Rows from block 9 of the encoder of a small image autoencoder, named by matrix and row number. Rows with one number belong to one channel. Each number is 128 + 24 x the weight over its row's rms, rounded and kept within 0 to 255. All counts start at 0. Numbers have three digits each.
After each channel's rows are labels from the 100 images, of 14976, where the channel reaches its highest value: "colour at peak" is the nearest of a few named colours to the mean colour under the peak. Only what is clearly more common there than usual is listed. The data: photos of plants and fungi (iNaturalist).
# convs0: first 3x3 conv (encoder.blocks.9.convs.0.weight, 384x384x3x3, each kernel summed), inputs 0-76
# convs1: second 3x3 conv (encoder.blocks.9.convs.1.weight, 384x384x3x3, transposed, each kernel summed), outputs 0-76

convs0.327:112147147134136154155127139131131148155092156111116138090156155110140137124150130154133140141134135118129128149152079124137134140114134147144154166149148113130146127129121129135149148157134150152092105163122146136125168088139158108
convs1.327:163135194113126132182102151103121150125241142153156173207131131185145128159137125174129132124102176147118139126152168127146126149123162133136144125100122145141138123131155144163127128140113077160149144138132107113163122141131148141
colour at peak: pink

convs0.324:124124143134124148134135142137142136156041132120125142079147135095122146121156159149135130156121143113155115153150104138128161137118121139119133130141139107125121125150121122144148157131144127130082106122134140119132147092128115104
convs1.324:151133167126112119136109125111117124117179148126139152217119132161099122163125106173151118090102169106164128116143179113148114119102165132118133126096097133147101126109160161151143131142127091135112150114118123109123139167113146118
colour at peak: pink

convs0.163:134132136120121157165143141142115140161081136137126155096156134107122127117156132154142136164130131112149123153154093125131154132115128140130137146145153102126135112141118131134133156134147136133089111116123153114145128081119125114
convs1.163:148118162098121124149092114113117107119212149130146158226121150174103141155121125157144116086107167123167131122140172123128115153091170129121135111094122147133124134114161153167140143157105088149114145093127128095121097143115155143
colour at peak: pink

convs0.347:102130107052109138150161097107113098142122121099142123119136072114093100091135112126121111147108092112115123134117117116138162091145172126128123133119147112117128110134123129124106130114102136140134128149119110097103125113102093086
convs1.347:160132154084155137161076114145084087129151169153122180136126103196134149120129139098144115124136144136150125123159101141131198097161147151121097105117147128124175114132106135132138129162153110146114114165122135139126132146117133122
colour at peak: grey

convs0.142:134127097104120119122127101123161121133125113119115116120117104131071133123147137133139127149106121135134135123094152105099124108124114106106139144125125128101120126121138135127121112143118134121151147150123096051121154106109126122
convs1.142:138132155082159125144145129128128112119212184117135216174127120192146141157091088145134131092116136148097123136153118154162150121124151171120108130103136157149137141137136139160132134155132066112115140116128138135102080082115128136
colour at peak: black

convs0.242:091112111097137114088124096133139085123137149135125114132106132146067132135153129124128109104084108143113139125094142133107141104101160144133148126118133149110103140121144131114141120120121130155137151150135124069104128121066139123
convs1.242:147148149125132107173114145146108124121173159128123196169125138207122120143133090144132110072125136121130105126154137140136147159133149127125113119103126125132170113115147144145150133153145088121120111144124121130123174117117163118
colour at peak: pink

convs0.316:132125110088127117127115093137136112130151128132125121136111089140068138131179137142120120154099113125152137116090154119087127082119128119142165138130136130104137131116146147100129108142119123140147144136119097062138138127096132124
convs1.316:136139138102160126165096131135096112131182160103147190177134109186126145142112071147151112077132135132134115133158110148165141103140156162107125112105131156139133131131152138149131153148139099126108127095129141142106110105109149096
colour at peak: black

convs0.200:118109140120123152130144125149105146159091122123139147082159135137134129091163138149119111132136120081128119136167101120121164135113131125108139164151131085120129107129125125132126140138133123140105105147123134134138173100134144111
convs1.200:137129167118130138144113123128145092122238151111134167212131141153113138152121114148143115079128149108166132125145159115133104130125150155114117128123114139143111120113150166151118134130104074155125122104111128114116107141109142130
colour at peak: pink

convs0.122:124144124133121141150141129145120144147102111126108167083141124102128129111142137150096118134122123089128109121151081121126139133106110135112124144153140073123143101127098115129115117137129129139088080121109122127131144103127144099
convs1.122:163141183098143129165135143097125131128249168148150179187139140184136153144113095140137126126109169138085132136161125122149131134128164141119123121102132145148151142121151151154135146140128088156124134132127142122161096114114155138
colour at peak: pink

convs0.75:093120098071141121114110087146134085131133092132104089123120119132104120126135114129137121139102114136107139122108146115160130077111130124089113149125139134133110139129134136139130116142127128135146145152134110094089165098095135139
convs1.75:130127166094167134147182138133166131139206175115165225165141109179152122149126096143128137099134138142121128122147124167140159137138128148104098109109128151139148141131128137153131139146129079095127146133123125137124099097133104121
colour at peak: black

convs0.112:118140142141133152158112144136108144165062142124122171058162138104147131112168139154124134159129117108130133147147108113136128127109133140137153147173154101126151108138091127129134150137132124148107107112113139137133141125125133095
convs1.112:168132185122126124174098149113114142123255155143147175219129141183132144156114123167142132107120167144129135125156178123141132143129161142130153129107127152141135117132164156164129133145112079152142152134137115114145117150128146129
colour at peak: white; pink

convs0.273:096109138113110138123125112146124149160093128122137136072144140139126149076168123182106120148117133099122104124152083163155151113121168088142142158175108103150114136132139122137130131131134100133127113127110127127127151088121134088
convs1.273:144116158073160152145065122120119106133225157121136159206154112145125149140099098114156129057145137111135139138145118096137085110145156131097107118120109133135132139124120144166117145132121069145136110092129160124114097092136114148
colour at peak: pink

convs0.123:106144151127117145148137154150094143142084166130131162091150139127149138125141120178123127154128129103140117136135084118131147137125141144132177166178161101125128126124110127123143141145146132160086109104116146133134135099121155100
convs1.123:151128191144115129167096146097128130127242159131150173207131138176133140142116115168141123115107170142133129128155170115147131134113146131125139122102112151134138109136153152145118132127082070161144150137132111110145125143131142113
colour at peak: pink

convs0.237:085133103095133115113140092133121082122122106124111106121112136135081126127136106117128123136083101149097142132103146104139114108103130115091123123130129144121123136134137130145134123137115130162142154135131116075091162114075135135
convs1.237:155118154097156123137149121140110111131192181123143219166129103189117124157138088140138131072146126127128126123141140140134123125154155150126114098108130143127145130114133147135127128146153069107128137102117146124122098094120122108
colour at peak: green

convs0.111:089106117101133120072094120129074109128132110106123071102128130132129123105095102071114131070130140111075115141118114141149126114092157133103079100123114103142087131124131132093120141099113099132124120080116144132102074092136111137
convs1.111:151169155134127141136148125138203122126132173134125153141127139177128132143177128137130130151128129117166132128152118118116161131177161149130122101088155119127152124130116147127129127145152117116119113172117154128135204161122151146
colour at peak: green

convs0.256:104140144121137149137134137137127158150076142114124146070143137091142137127156131171127138131127115113136127133144085139140153128136128118138147168151131112139148120126108133162122145135116130154113105145135130139118154084129138119
convs1.256:165142178121127124184095146118112144124234147142140181204125133186131136154122116175143139101103179134134135125145166128149117131135178153148152120133119143145157132118160151168146128143118081159134151127123126121142132139131155130
colour at peak: pink

convs0.100:100122104111118115130133124118153118128121110128132117126118122121082121136148131137127087157086139135109135130091152114100143143118141101110123151108136137091130134124134118115130123139130128156143146137129120048127145119086147132
convs1.100:130106146098164119149094120140134118118175186128137209190110109193104134147121114151138130079130109121113115120132136123141099139097151163134126120129129138138138133100129150111169124138166082133089128102131139137096102089118131099
colour at peak: black

convs0.246:118128166126130152149128149137096152148098131147114142089145129130149122114173129153109129149130119105128114134159087112144127135120146122120134173172145087139160110134120139116132132135129131155097096132116143137145160100126157106
convs1.246:143138176118133133173105145130124128126255159147138189211132146180128150148131118147139122098126169145138130129146155127132109148139165163126136140103119154140147124126154152169129142145118077165136137113135137117162115139119155137
colour at peak: white

convs0.268:124126134130116153139142132133146123161064140125126139090156152101128134115149136166132147168127138121152131147143092130145157137122131143125154135151139129134110139141120131131140157141148121130087100121135155124141128093125120112
convs1.268:137112159127103114133091123117111120106201142130143152227120137162096111162119110158147121090097166112169125119146177101140103144086166122107140110111102141136107116113150149152136136144100078149112147126117111099119151154113141119
colour at peak: pink

convs0.280:125124135115128160146146138144114150171055134128138154091165120101130138107152139154134125165131125108143109156140087131137136128145136127135142158160137108132135132142121132144142155146142131129101119103124140123133122071124133114
convs1.280:159147171131127129143109131122148128125228148123137162227124162158112129151143138141137112085130140126171133114140168108128118145127148142119128125086125148139121118113151154159127133142107099154123136111126109111121140159125141133
colour at peak: grey

convs0.215:129111150057132118129126115076121109121153149139148186120130076161117118105134093183119148122107093161089125139122122178123138104109170170193197125136097162151106144131150159133136138138124083126113153144145137119120124136114095108
convs1.215:155119152089133153175089140150114133151153150146130131156147117178149134133121094122156116101160119100125126120167159089147157121156123073097099121097168102124162079143124144142106126139131083121149120121118090153138127114140130116
colour at peak: purple; pink

convs0.37:110099132134108140137125124165091136144085082127118145076148107128121120101152152139102122133116109100147121127167099136150181120096110086109094137147115071142132103130129118144119131123139093130121091100111112127115147117118117115
convs1.37:143110145083142140147105116127122109136241167134146154188147142168115165136116110143167138070128151123147130141154138106142109116107178134125142106123112145139114149120137143154132149150131076136121123087130169132122073113127137122
colour at peak: white

convs0.146:148116115129115106163157110173129127119131119150135180126113132144119121088147145150105122145116122075126066080134073150116139136138144138141138155149150089124144106089144112140122101140141122108095093153092122127125139129122133106
convs1.146:132132138083153119103180098112139089110200178118141179158125148159131157156106084145140134066121112156118128136148118176161188065153145146134145105126123160140076167126145144149148148096151096106114133101159167135075111130117116169
colour at peak: blue; cyan

convs0.31:132136136137120143132162126132132143134119141098117125087136136058131132111144134146112144176132120095131129117158084099142185134133186118136135127171151088141126101124086128134082122169125119131114058125114140137139124132142110133
convs1.31:143082125139141132131137114118130080123173145139125146156132150167109094141120135139157145076118142094155107132132104115142088104090134093129123092129119102126118129105112125146149122126139080132080110097114121123098106078120129121
colour at peak: grey

convs0.259:134123144126119159125141143145122146154076134132114160089151135103145134113150159146126127152139126103123114143162084134131142150125133127121129147160156089128139130139102132136122139146147134136103101108119156134149131096132146117
convs1.259:148143172119132131180090138122128115129252152127144176216131147169115132146137129153138127089131159142148123130145149131133122150130169150120134132095124155139135116124155145177115143145109086166144126125142132108153107138112151142
colour at peak: pink

convs0.134:128125137128123164146110123132104146150053152112124151074160133077114146125173148155139132165120148123134127152132113101135127128135137130141149141176157119126151111148077133129142148153124148144098111101112142123142157105135154109
convs1.134:160114177124110110145110138100118120114235156128153164233111154183115124152135120166132119080112159126152124116142184114141106144117152131114151119096123140140113124115172158148126126148114068131138143103130107106151132163122150124
colour at peak: white

convs0.223:122154131116114140157142122140136145139104119110119145072144140104131120089110149148103129137124128094115093110153059124133147133145136102136134157165143084127120112126106112154096120135142114138100085120113134131114124064130148092
convs1.223:157135176088156139162089138110097122117244166142130161211131103164125143161111112126151129103118168139132131129154115132139115118153187142114119114096149146144152153121133143163141132157147103157117127092140180109149110113120169171
colour at peak: pink

convs0.168:120160136128127140137129132135130143146093152122099137089137130123145150101126140126110122134134126090109105127146078106131120135106154150115134167161158093131141124113106115108135125159142141156086102164109145138140166102139161075
convs1.168:134129190091141137181088161114121138127244161145139164197140124177141132147136122130139130115124162136133136135154132121132122155131151141102106127073138137143166130120130155158134139144125096180128125113127148122168110131125161153
colour at peak: grey

convs0.47:124119129154109131155151129174159142132104113117130173102138141120129100083144142144118124137114139091132079118155061161136155144130126125143118150135137084134144117108132108141115124134138105118088084114099125131122137109122134098
convs1.47:150114162046156118104146103105047106116216194130142154164122127180133181135116094136143135063118130124123130122149112155138149096148163144119146102146126131131112161103138142144161140140141123107118105116139161132106089117129145161
colour at peak: black

convs0.369:110121102099128135131118110104175111137099102139134102108134123114092131128144127138146108140111153154094143144120137122151135103133144069148133165135124146138136137151136140149117131143126107159152130139150118069126144112106130116
convs1.369:136133163093160131143143143139073132135178188103152209199130103185137118133120094147126133042148123135120120128143129146126120133153137156123121097118140165138128139105165157109131135121165097095113128098116130153095113077135123141
colour at peak: brown

convs0.176:118116103108127103127145103104157099125154130122122127131108130126074134126121146139117115108094117132112134109082144112068123125125135109127156131120117126080130121107137123121123103137113145141147136136112111070111127114090147151
convs1.176:155124142123150122160101148152126128121165166136130195168127121192114140155120108137152121094132145137124119131155131130163111154106181165120124125133145143147144136126143142125134134158162072154123127112147156130134112115119143106
colour at peak: white

convs0.348:133111120144116137134107130162098139160110087117126151091151123107123098102139147123117119131120139069122087129144075137153141130134118096118078149138115065134147104131110110153113136125137103139085089133100121125115142109123125096
convs1.348:137130152070164139132092115135141110122207193138135156168137132162119174125127121116161126062141119127140124131153098113112127121130150132086123109145142132129112143119116146153124142128150090148115101069137190141123071091115119150
colour at peak: black

convs0.169:113117143126129162149136140152136151160042135110129164080158141108137130120157147153126131155127126112145130151153101139142150126122139153131142154164146108128141122131113133141138154155144140140104097129122153121134152092127134117
convs1.169:134099169107117124133096135087117113109237166124143152209123128175109133149120113145138117104105158135141126125142167125149123133111151131106147120112097141138108115114148154132114135127104071158136138129132105100147117146122136129
colour at peak: grey

convs0.349:115137105113125122112116095134134091129151092142096075127114155126108110139133113133151118150123130135100153121115151110135127101105111111088122153112148140132125137135138151140127112127139123156149149150141113093112173105109140134
convs1.349:156151180102150123158152143132135138126199173139152217155132129198161132150120101160114139107121139161114127128150142165146162148133164141115118131108128157151130146137141153160124134151134061116129151144132143135143109115130132153
colour at peak: black

convs0.270:130113117129125106142176126146114124143123133125156136120127117131090124113154133150110097105097144111134110111085128134065146125139137134144144122078154119074118127099144113091134124122119152128126134116094103081145099112097141138
convs1.270:150134150154138128163090141146125120130151151160129179153136134167119135144166129124144113126120140135185119139150135114154116122129163168153166123160127141141153119137130155129137149144147100173111138149145155126153149158108127103
colour at peak: yellow

convs0.102:133152125128122119162154120142075136131144101112124145096124121083121083107145133130095109145127127058138085112130074081136132139126130146115129141129142057135156087106086127131105118135113125136075077146079103127139145101129140088
convs1.102:124146184109156130157163132081163113131190199151159148157145108190153161127118082130120127115094143145082136143169106137137169119128147152109115102099117144140164143139133141124146152125131102142108127143142167128127096145113134144
colour at peak: black

convs0.117:121115136130121153146121122126111123152055132121125156057158137094144147116153159161114131151128116125137133146144112124144144136118128116137158134172129102127133113139085131133120138141130123145117101114131127130133148098126125116
convs1.117:165137171132137131166102152125112142124241144151152180217131136192125129163125107171148139103125174139145138129149170133151118139133173149134153128117131150149132127130165157164139133152128084152136155128133124121148129146131153138
colour at peak: white; pink

convs0.194:110124156106123156155147147144143150149088159118127181092153139119150122106155141162130117152119131108138112139157089134129155138121131142140153161163150110127142126128113122141141140156131137148087107125117147140141133089128126099
convs1.194:169146183127114120167112132106111126114254167128141166219121142176132150152120108163137139108111151142130128129160176116144131135109154141132151116119125151145134121138153154156123131142103068145137149129130116110133125148131141128
colour at peak: pink; white

convs0.6:138129147111112159132125144148108145152093136140113151079154127126139135116163145136131121156140124100134130145162097108140149143099132126105143167163166088127139111139107130129117140155145121145110110136123142133152164128130156095
convs1.6:138125179121130139176086147124140129125251141137142182220129145172120130140136121147131114097122164136156127129145148129124122157128147152112125129095120153131137121119148156166114141136111089161133134109134132105158114136112148149
colour at peak: pink; white

convs0.45:123124130134122115173160132166111131122110135149141193117124134157125108083145131161113111153104142105122063116139054174123139130103131158144148148129149114129138137106156111132148125139148124122070119126110137125143138111109141103
convs1.45:143139169076167120141147101100128089121188184129141162157125124162144183162104072138116132096126106129092138127144141141160170080178149131120123115116131138148133133119130164138149145122134122119112127131141151146109131146122134162
colour at peak: purple

convs0.88:115107102111133144112113123125175121144109094140115103105137120119098121135150136126150111145111121159117159140131147124148135104114109079114115169122142135139131133148131142147114132114123102155159134138159110087122153098099127131
convs1.88:160138163092161121138136139157061137123190175129145213201130112201126133145123098149134137055144129143140128126148145154132127126134158166131131115121159168137134148107159160132145137118159077104113137121124138140116133115136124152
colour at peak: brown