Weights of a small image autoencoder: batches of 128.
Rows from block 3 of the decoder, named by matrix and row number. Rows with one number belong to one channel. Each number is 500 + 50 x the weight over its row's rms, rounded and kept within 0 to 999. All counts start at 0. Numbers have three digits each. After the name is the row's rms in percent of the matrix's.
# convs0: first 3x3 conv (decoder.decb.0.1.convs.0.weight, 48x48x3x3), inputs 28-34, a 3x3 kernel for each
# convs1: second 3x3 conv (decoder.decb.0.1.convs.1.weight, 48x48x3x3, transposed), outputs 28-34, a 3x3 kernel for each
convs0.0 107:501407483422499475519456488482525514540536474505515485518488489558470408532510443489515479517543484547515481448442508508498526439488513476561561508548437493566514615594563577513413581515523
convs1.0 095:583517534524601503545561502515498508485487503502506488512536507530529480529525466523534582513527561544537555514529493501492480520512533490506471478506483524512481507496433552469319393319344
convs0.1 101:492419432404552540523474483480480467485526523522525514491452480480494480530531531483389438551527533483477495520459507549597474471496554532475501523498556510504516510508524355385515520504458
convs1.1 099:555522569462546502495427464500521501511476490495487521460417443458435442479506478576507528434438444485492505496500485482465440494487455507496504574505543554500500477476537522659674559566549
convs0.2 099:486504463461537501487471509480526463509537504484503463532513496521538519540451481536481466579514485568494586520528554583573571571537539406388409408419398358383370506514557480480538460493489
convs1.2 091:474443449499484501560460494516507505484478520503510529459468470451452432478445434490469498538477460548477425444472468442488496471473521549560507522542533532526469514516501441533558463496521
convs0.3 108:480441495470485608474595547467478545449499573487560586473532509495540527552602573470449458557553603480468491474514491517544442529509468422447546440504536479479525500365545430510540511551531
convs1.3 102:374401363394442527428531457480487485506484491493483526456540463503496432479476460513508475468410478490448477525498483561476453561469447480513587493511586501512536510502514501565622598651583
convs0.4 100:492496475435501488575428493503459523491458515517490536510514526503518502487498501476385520539499533466336516445520475476525494481514517417445446438394434425429438533533545513519486454509503
convs1.4 106:514645493501413536491568477496485522515522475491478517489515509478470469490512480522587533499482509535600566527563451453430554538572469475499574554527454455488557476397462505591470438367503
convs0.5 105:472483538568472596597428588447514489515481526503499522482485490494482480508499533553426539598409651555399557425546432403550406486596459474484516440497486431514468476528523520475495493453502
convs1.5 103:500540483580479596525465571501477507519504524515501502489501490488498493493506491564450542598432579536503531473536450496518485509515522569454560553459561500475499473523443477519441482479398
convs0.6 103:463547582418390484412413473468492472444513522484523516514511504496481498443452444495457432551422414533354463584534486529523402528466456479472535427440533441462482606536521476423535478520499
convs1.6 092:510428464420544575339388429489490495539503478479472520471485504460493480437451473559638531622601476580539515517520503523462434549493447457486570470521568458502483502535477504563587542604520
convs0.7 105:533477542472541463448537509514507533502547524505511477482456499545528534556542545533584486526560493438444464485512529470492501490490523574524525576567497539547480250164372411413456478487518
convs1.7 105:459521552478531443465529539473475480475495477503505486492462498485496524522523512564549461571466543505498476479502512505523558493515515522528479507511472464460484476427572542556571582649582
convs0.8 111:415372486490454474413497523498483476503473484509507568545478513510467521556528539553466471518387405642639572509512521485519490541487428524502485482502513448567546489528471521534523502488506
convs1.8 123:510497496571611531517580557505496503517502491504507501520484518531491483531486480539535508525530548589605545556523533511459487444431440493508532477501532520530547529439409647636468622613465
convs0.9 094:366447432391499429436509444542512482498507508472545523529552508480473501491525534536484429553553412502538455508446528528427527579503557523440515528491494536480467615650531519550465525455482
convs1.9 099:571503603627509687499614559485485483510512494497498491480476430459522409488474430559470540550481512548499503500462477506462520526521496520482521478473511463466491461463480531539433449423443
convs0.10 097:436429406444461402517459509493455515477471487511508528467517525430530447490533451499429498471424511577507522517479554533538535521534509520543530410438466426489494498489532443523519533499550
convs1.10 084:489449474601488458692599524531504536495465505514530515512550528430491522478539561529518474479503493539547450461416430484489423488469420536557556531518545526550528406418466447445457524526526
convs0.11 102:558624541596550568466473422495536470501516477543559551457479511532508486522516507516501492507518461553538468568491489597540544457422501543503541466496499471455502394461547443444510488461545
convs1.11 092:518517550441373439366402480507505506478455477502474504547521483513519484483502496559570530525520516482456465478490499502508463525487489472498509524503493565592574539525441482504485465591568
convs0.12 093:524446413505514524532535434545465548507419456534465521500465502485479477561440500448497374476583444410567488531551523529542581505438469608544511546504497579543493511470552476551523487510476
convs1.12 082:430461471417641563534565647494505500489522482485493520556453541464523476477507483509487544551457597595429580498540491529429548516451503502459489455516483480449480554387507450535372421518420
convs0.13 109:514535529536511512556581581530553513545553514477450501595597504582579574478490495564478500483466460413414421475495493497513437490445473501479530496520506456460501260233582390342497538477461
convs1.13 126:386410381536533473531599566488493501490499498506508514456506532495492484515503452445418475473513564546583640498540551505571565436437460517519487512506522508462498516373404488516514450624597
convs0.14 112:463553493573431539571521539551564552522534552537499549422444434438468482437456514460529423456468437500536505492509518506531523496480531464449527507474492548476489591492512509523529439500529
convs1.14 140:631549462466546555604595476495503501498506519510513511548519478515527527541540533435463531537475490497419502453515516525531495467510481510478495494478542514473475369485454399476513508477476
convs0.15 092:555453675565427512551440618486441513441409442484409473547533548497515527562536535505491489469477554457449497489578533475459494387484443523508503473479458563566480500541517510509491556494479
convs1.15 078:497515469549601456605458611488508489530546494507475509501510498531528501561504540501536522472529515472524478521514565484492479411493430508499496519526466555493515533455429433455454484475486
convs0.16 097:439514472519506493604580489523517508465501482474514478504531494509547487491533483430499533514496564459394558549490518483492451538531526492463472491465485487443513499492564485478501511507508
convs1.16 080:520585516592429456511559533474469482539544523481476481476489495470482489501504493490579559442474502533564572560582546450419476543546524459452504584572557463450469493437410538555534445453510
convs0.17 105:561529541549534515534547593480474463563516520523518502507446492497484515496512512510509580612545449516445490534578572481563559490447522512488495551564555436524546432555547468525564484522556
convs1.17 088:461520483565435500512547481513513494490476504515492487569559542532507528572562525512518512516549480545562468509503538459491489463479528482501465533533481540523457551680529526508559510595579
convs0.18 106:521612496505510506541515501468481494499561547497519514452362399493483521575593599432445411512524512481425461511538510475537467387395475543499427468503501499499504478286404518288419525499543
convs1.18 102:428515465542499519554533531491509492483470468507487512528528543554529538581538524636533542548476591575660625545534544540556499481494454509531509506499477494470530346345426439541497519650443
convs0.19 102:540427580551344628607394477560492524496513515505526526482525517501486507545519515515481507555457540521464513245443338356498342288450325508481466461454439448440481523501528519505535525490541
convs1.19 107:437545466490513500559469613488517481487509475484520488466514455461516462470509466528529508580434581529409517598480586604480604607444621461527477498512488460564476392526388407508423401542393
convs0.20 091:574484431527453451459529497532501484517512515495532486474503548502449523439485523549476462531485476514451456509478580472593578505492542494521521570494568473517559506513457537466549548483538
convs1.20 075:446537554567604527466464479556517499478478533536522506486485497506478478525454503571512511482507452548504493477498513490474485410484552542496492453516511552490460484511502543605536538469477
convs0.21 102:528611530534483529560544523538503495532536480495494512507433472549558527495518463558565526472549484442495462507497517532515542510525458538501477482507522441462454399403515460448492542497513
convs1.21 122:508649458527462540316385368497485489481464489494483497489449444506513474512564558539558551454455486503416476490489509553516474490509512466492481476482462540488485504477428518501457517526478
convs0.22 108:459491428621529496391496402456508490485484518501511473494483539505509524536552503475512515500540428500438506454556510474536506462517437520501468470513470513500539389457466418532454520565501
convs1.22 095:585630438667257618315679410485524529503517499494537501498531496494461471514498508478513561589510467452491564539494469471522517537509509462523515519493494482484491517523493496464487479561492
convs0.23 083:458470455550528501495427522495477485486471505530487497571504573493505477525500529536594513437523533470514454475378360450460465462409428499532507538424455510500578551513542495490515503499544
convs1.23 092:468537491528483574529514555496478505519539497469472497483474480483466487456461490488478497524472488457452462565604528499493543583631542446451494532534472431418488459414455456534470479434498
convs0.24 105:576454488485521504459484470484527511541557545537578555484530514484521460537517535451475462442437495469460447494517464522515474477507466500493475489449484417501460506497508488466482502509483
convs1.24 110:471469497484426408503451592483488485496492484488502495435416428465510503437467483565549520456463502437476463539524472510477461511488450496473519551496503551570566579487458477578582503524536
convs0.25 105:473455575423590595562536555458519538459494540548559554454535550485515542456519478527529429506487433431456423525508501469482465502511518497490527501622525519563542450487510513582543487513489
convs1.25 118:469455492314423507476454519499475488499491483502475479499528457526541445483483438383491557474495495497460461476503450565528472520527487451392536485468545512427506573521552512508550583548529
convs0.26 094:635480664468395504597414598546449496549511501518460502459414444464464484497491495511493586584535575570488509461513461612662550564645487475447542481531512498519558490434531492515519504511462
convs1.26 099:515465469406590417494504549516477528506481519488473491500499581489472551492501526438518394515510466519458534415542430414526427496491457548498517540493529517478504526425510494409465436529511
convs0.27 101:510503503529493568501576486479428424453519492499448458547508484559517467531521488405411493377503486454469465465472515440460492459451489494471519545535526476481461552550541486403442545478544
convs1.27 104:576503512624472517508415501485507505493515484510510499532536537555515528495509511457458523471543607492558563474543513471458504482494488488503531506503546508505569428575481597628380529399331
convs0.28 107:538481581475548539504529593477549544529529528518531520455505539493541615500556584440456490519476452515505493503531526500441484487433501473458543490546487528516523397420563378505568514534463
convs1.28 120:460450519467527580505507528491503499480490499476502500483493509435490523475504520585526532518472551519540633493533572507556586538514514498498489558498446529490433519432422457572658559610609
convs0.29 097:459542440503546413421541494482554545466503496497496454495494518425455513538557558497543447465538433451519475615551588415384483405307435502550532490510469460551396516506481510463503486525480
convs1.29 091:440475584491574448534557544506484516484490516485528481534462492542426495474477444451522454548500528562481567463578459461531482536400529556470497526460478452514456488446529514477441393555370
convs0.30 099:323538447473515562555451536523486445495481518467474463503472473449431521487513507501413500528495465463466497562506494524516463518533465476459435413450419548472415468561558476484531457469487
convs1.30 106:551567483517610552586506653482485496529496484500486500455478531487463534475474542531513590440511459515501533477487461500450437497429401530518497526559522561539552444522484533557611420512500
convs0.31 103:487632507527365483600505475525511516483502467526516528558480449542513420595551498470411494493454481457423468485486451430492435485468463529524590465458495478492539488548523490575535492458518
convs1.31 085:853544445459641648642550421472488465501509488502495491605511504532527524545522515538570491554519607539586507527494539500520478514541532527510487505517522493481509464500429437509530510451474
convs0.32 102:712516623619484533413453563512503520500479461481504490456474445513493497512519477473509488535502516555558499522499442573578513500614483488533544505560552516580563299413433452547492489501487
convs1.32 099:504538577421511464365404355493468516471448471520501481549501529481512523547571568426424473461440470497499505425411425505453471544483466521594531493496551477517546551500543482516495526580651
convs0.33 094:484443514458459464510465447524503516462482448491525466477486517469470473511541467469435417542568502510538442515478544430453518496497533565547556527507536516535542500502511516469545481463545
convs1.33 100:505428404591552526562536489490536532501464486503533525457446459423442471464454469518475500514522480479409439500418472474588560502448455502559504482438470521576523420505515525388423494603570
convs0.34 092:504595465525559474508608499548497486492553505497504513508494559475540555509493513435632424469589443438592458588423517510367499551460515487491493483461547513481561493513475470543514493517517
convs1.34 108:440560497553473532607432638499502512502495525500505511488472469484468453467481451558476533640410629588439624484510493478554472505517484536466524571431546497483519435526409460509405479510462
convs0.35 106:506450490461517450453481519545574517479462448504504467522507476552520474546547445474510518499524454496529472506517493475513511509484514545516500572532507560541559390348524436440531475508542
convs1.35 118:415481534450457571552658477515493505483476517522520499520556492517548463509531466409430486392432495462526543439437451507515456510501474508495424524445462510474422488432536418488648512624605
convs0.36 097:330510425447422458481429478561521486463345438523470524542503435508433429516506507521484508463530530548490453453538555554645560472507500501493481567504489565493446489537506534481541495497488
convs1.36 108:397622481516529531502602517498517523486472519487489526451525453522500526489521491605445439498468420521433518535515505509569456519492536522498478535485433489504474466512500450424614452546464
convs0.37 088:464579446437593511468629404487511513533537533495482504457503467493554529438489463461583388484531422430605453519481513549489487537443540509476570466494553512485566506415514521475537479500520
convs1.37 083:478503554507494534561467635523509512509485522507501508508505477488492463504498464590442522627454662569486540484513447482516454490467485565448490544424492507483472463490502470529420490543451
convs0.38 092:313544619376493516389563551502471431496464415523498475465502518458513530487559553551418532548448516560459540458518474564623527478515469423457480486451455421432418501501477475515521466505461
convs1.38 084:427668675537434665312612611519495501520464518541484493437477514488480519528501520461423537461462461432475470499455472474524449502478486506538484544497500538558496425471496529447502519497434
convs0.39 094:542499478494441504460496550489524518486417480514469502514420475505482482476490489469496484532557488442509511475470434484533483474536466440514487480528507434501416515531486472495553516519464
convs1.39 088:354520484557541529407478453532506473462527526529491471477499509451473478456489484480502573503433517474576531434522503591414511445516537544459471459565536530469469535441386401546440569393450
convs0.40 093:591465471437505474524526539521547524497489521492460448495483509478515503520530530519507451484502492549519472525550539545549501524574607572586583531614581531591587549514562481498467458559546
convs1.40 090:483411503586596586460508530476472508524524504476474491438430455441489508442462459507441449525556533507433440492507460464454505549513496485468498508518487452477491471457517467486505369460513
convs0.41 096:520463541511445533447452455535565572465488488535539568496552520502511515530533562512474538486506522503560440476516467481551564468501523530539563532524519531579538535518584507484523504530514
convs1.41 090:552456487428636482539375501523538487469483513544544501453473484431477460476509488576536507485478510524543476461427532528554495485438538544549468465454493533548465421472426458485512472505427
convs0.42 102:505449444533498519624522548599586606561517510513529509572574614464505512479456447502595499484519475435452477458371450488523490481490434492486533465405419484441522633606602591567599522508538
convs1.42 091:536504502469472528531578525506481491473473513489511491518512502562534515518465458466544610539513553498428448515487507525507498530513547513494500495509535515515464507532480423443391353373325
convs0.43 101:468464503455556413508506467482530491492481463520515507497530502506510513499504515514504587434477541519563568522509497544528529431469409395447482448471440457455518490464490486491518518525538
convs1.43 094:646435438470614583593444432528537516489465467536550520443452434445459449499518491545537510439507560521511474492421444506556517473421445539574541481434473560599575436463514507488520498561532
convs0.44 108:565389472421495429596549576458461483510504495533554542464453409497538511540554534486516446605536491476523417483493468470517487520479478441438462481473474472475445442427500342277477490476477
convs1.44 092:474294381473597441525505457506496501493459498547518538512514519511474473520474447457346436481433442505484489514570555460501540473429438525529487515544575533539561526436523630653529515573529
convs0.45 088:482435497592486471469527511497492530500550540465477528504560550522531493515467471550543493510449379484444479442421492426475452490436563476445469495520478475466465473434476573531480540409504
convs1.45 091:544541536562477494489509551486474498527548521474446460487471486511507491489463481499466492543533468498465506522575569508468514523599589472436465518578525454408428526525469476474443496479467
convs0.46 094:560427445434394538470456557456434497464473474514461479525486513476468494515524512523393503570530523507395494382526456348494409597607566456464414462491476507527506503500514544508462494486498
convs1.46 098:561525608540555621491534540520489519513548473506533474510485478499505447481510436555500553513472495477524485456524459554440566549439565507473539413562470437550455537502512468503441425528456
convs0.47 099:537514597449467473503459566483517511477532532439522510495476494491436504484496547493517582491471506501480467457439548463489504490626547533516523491509473453470509556646515506514520443449520
convs1.47 109:589441502465515470482576466490486495494505503495517495532515509530506523517497517557612596553567566426413511497446444468464458542486499537523461508483520494516471437513485502578506465437411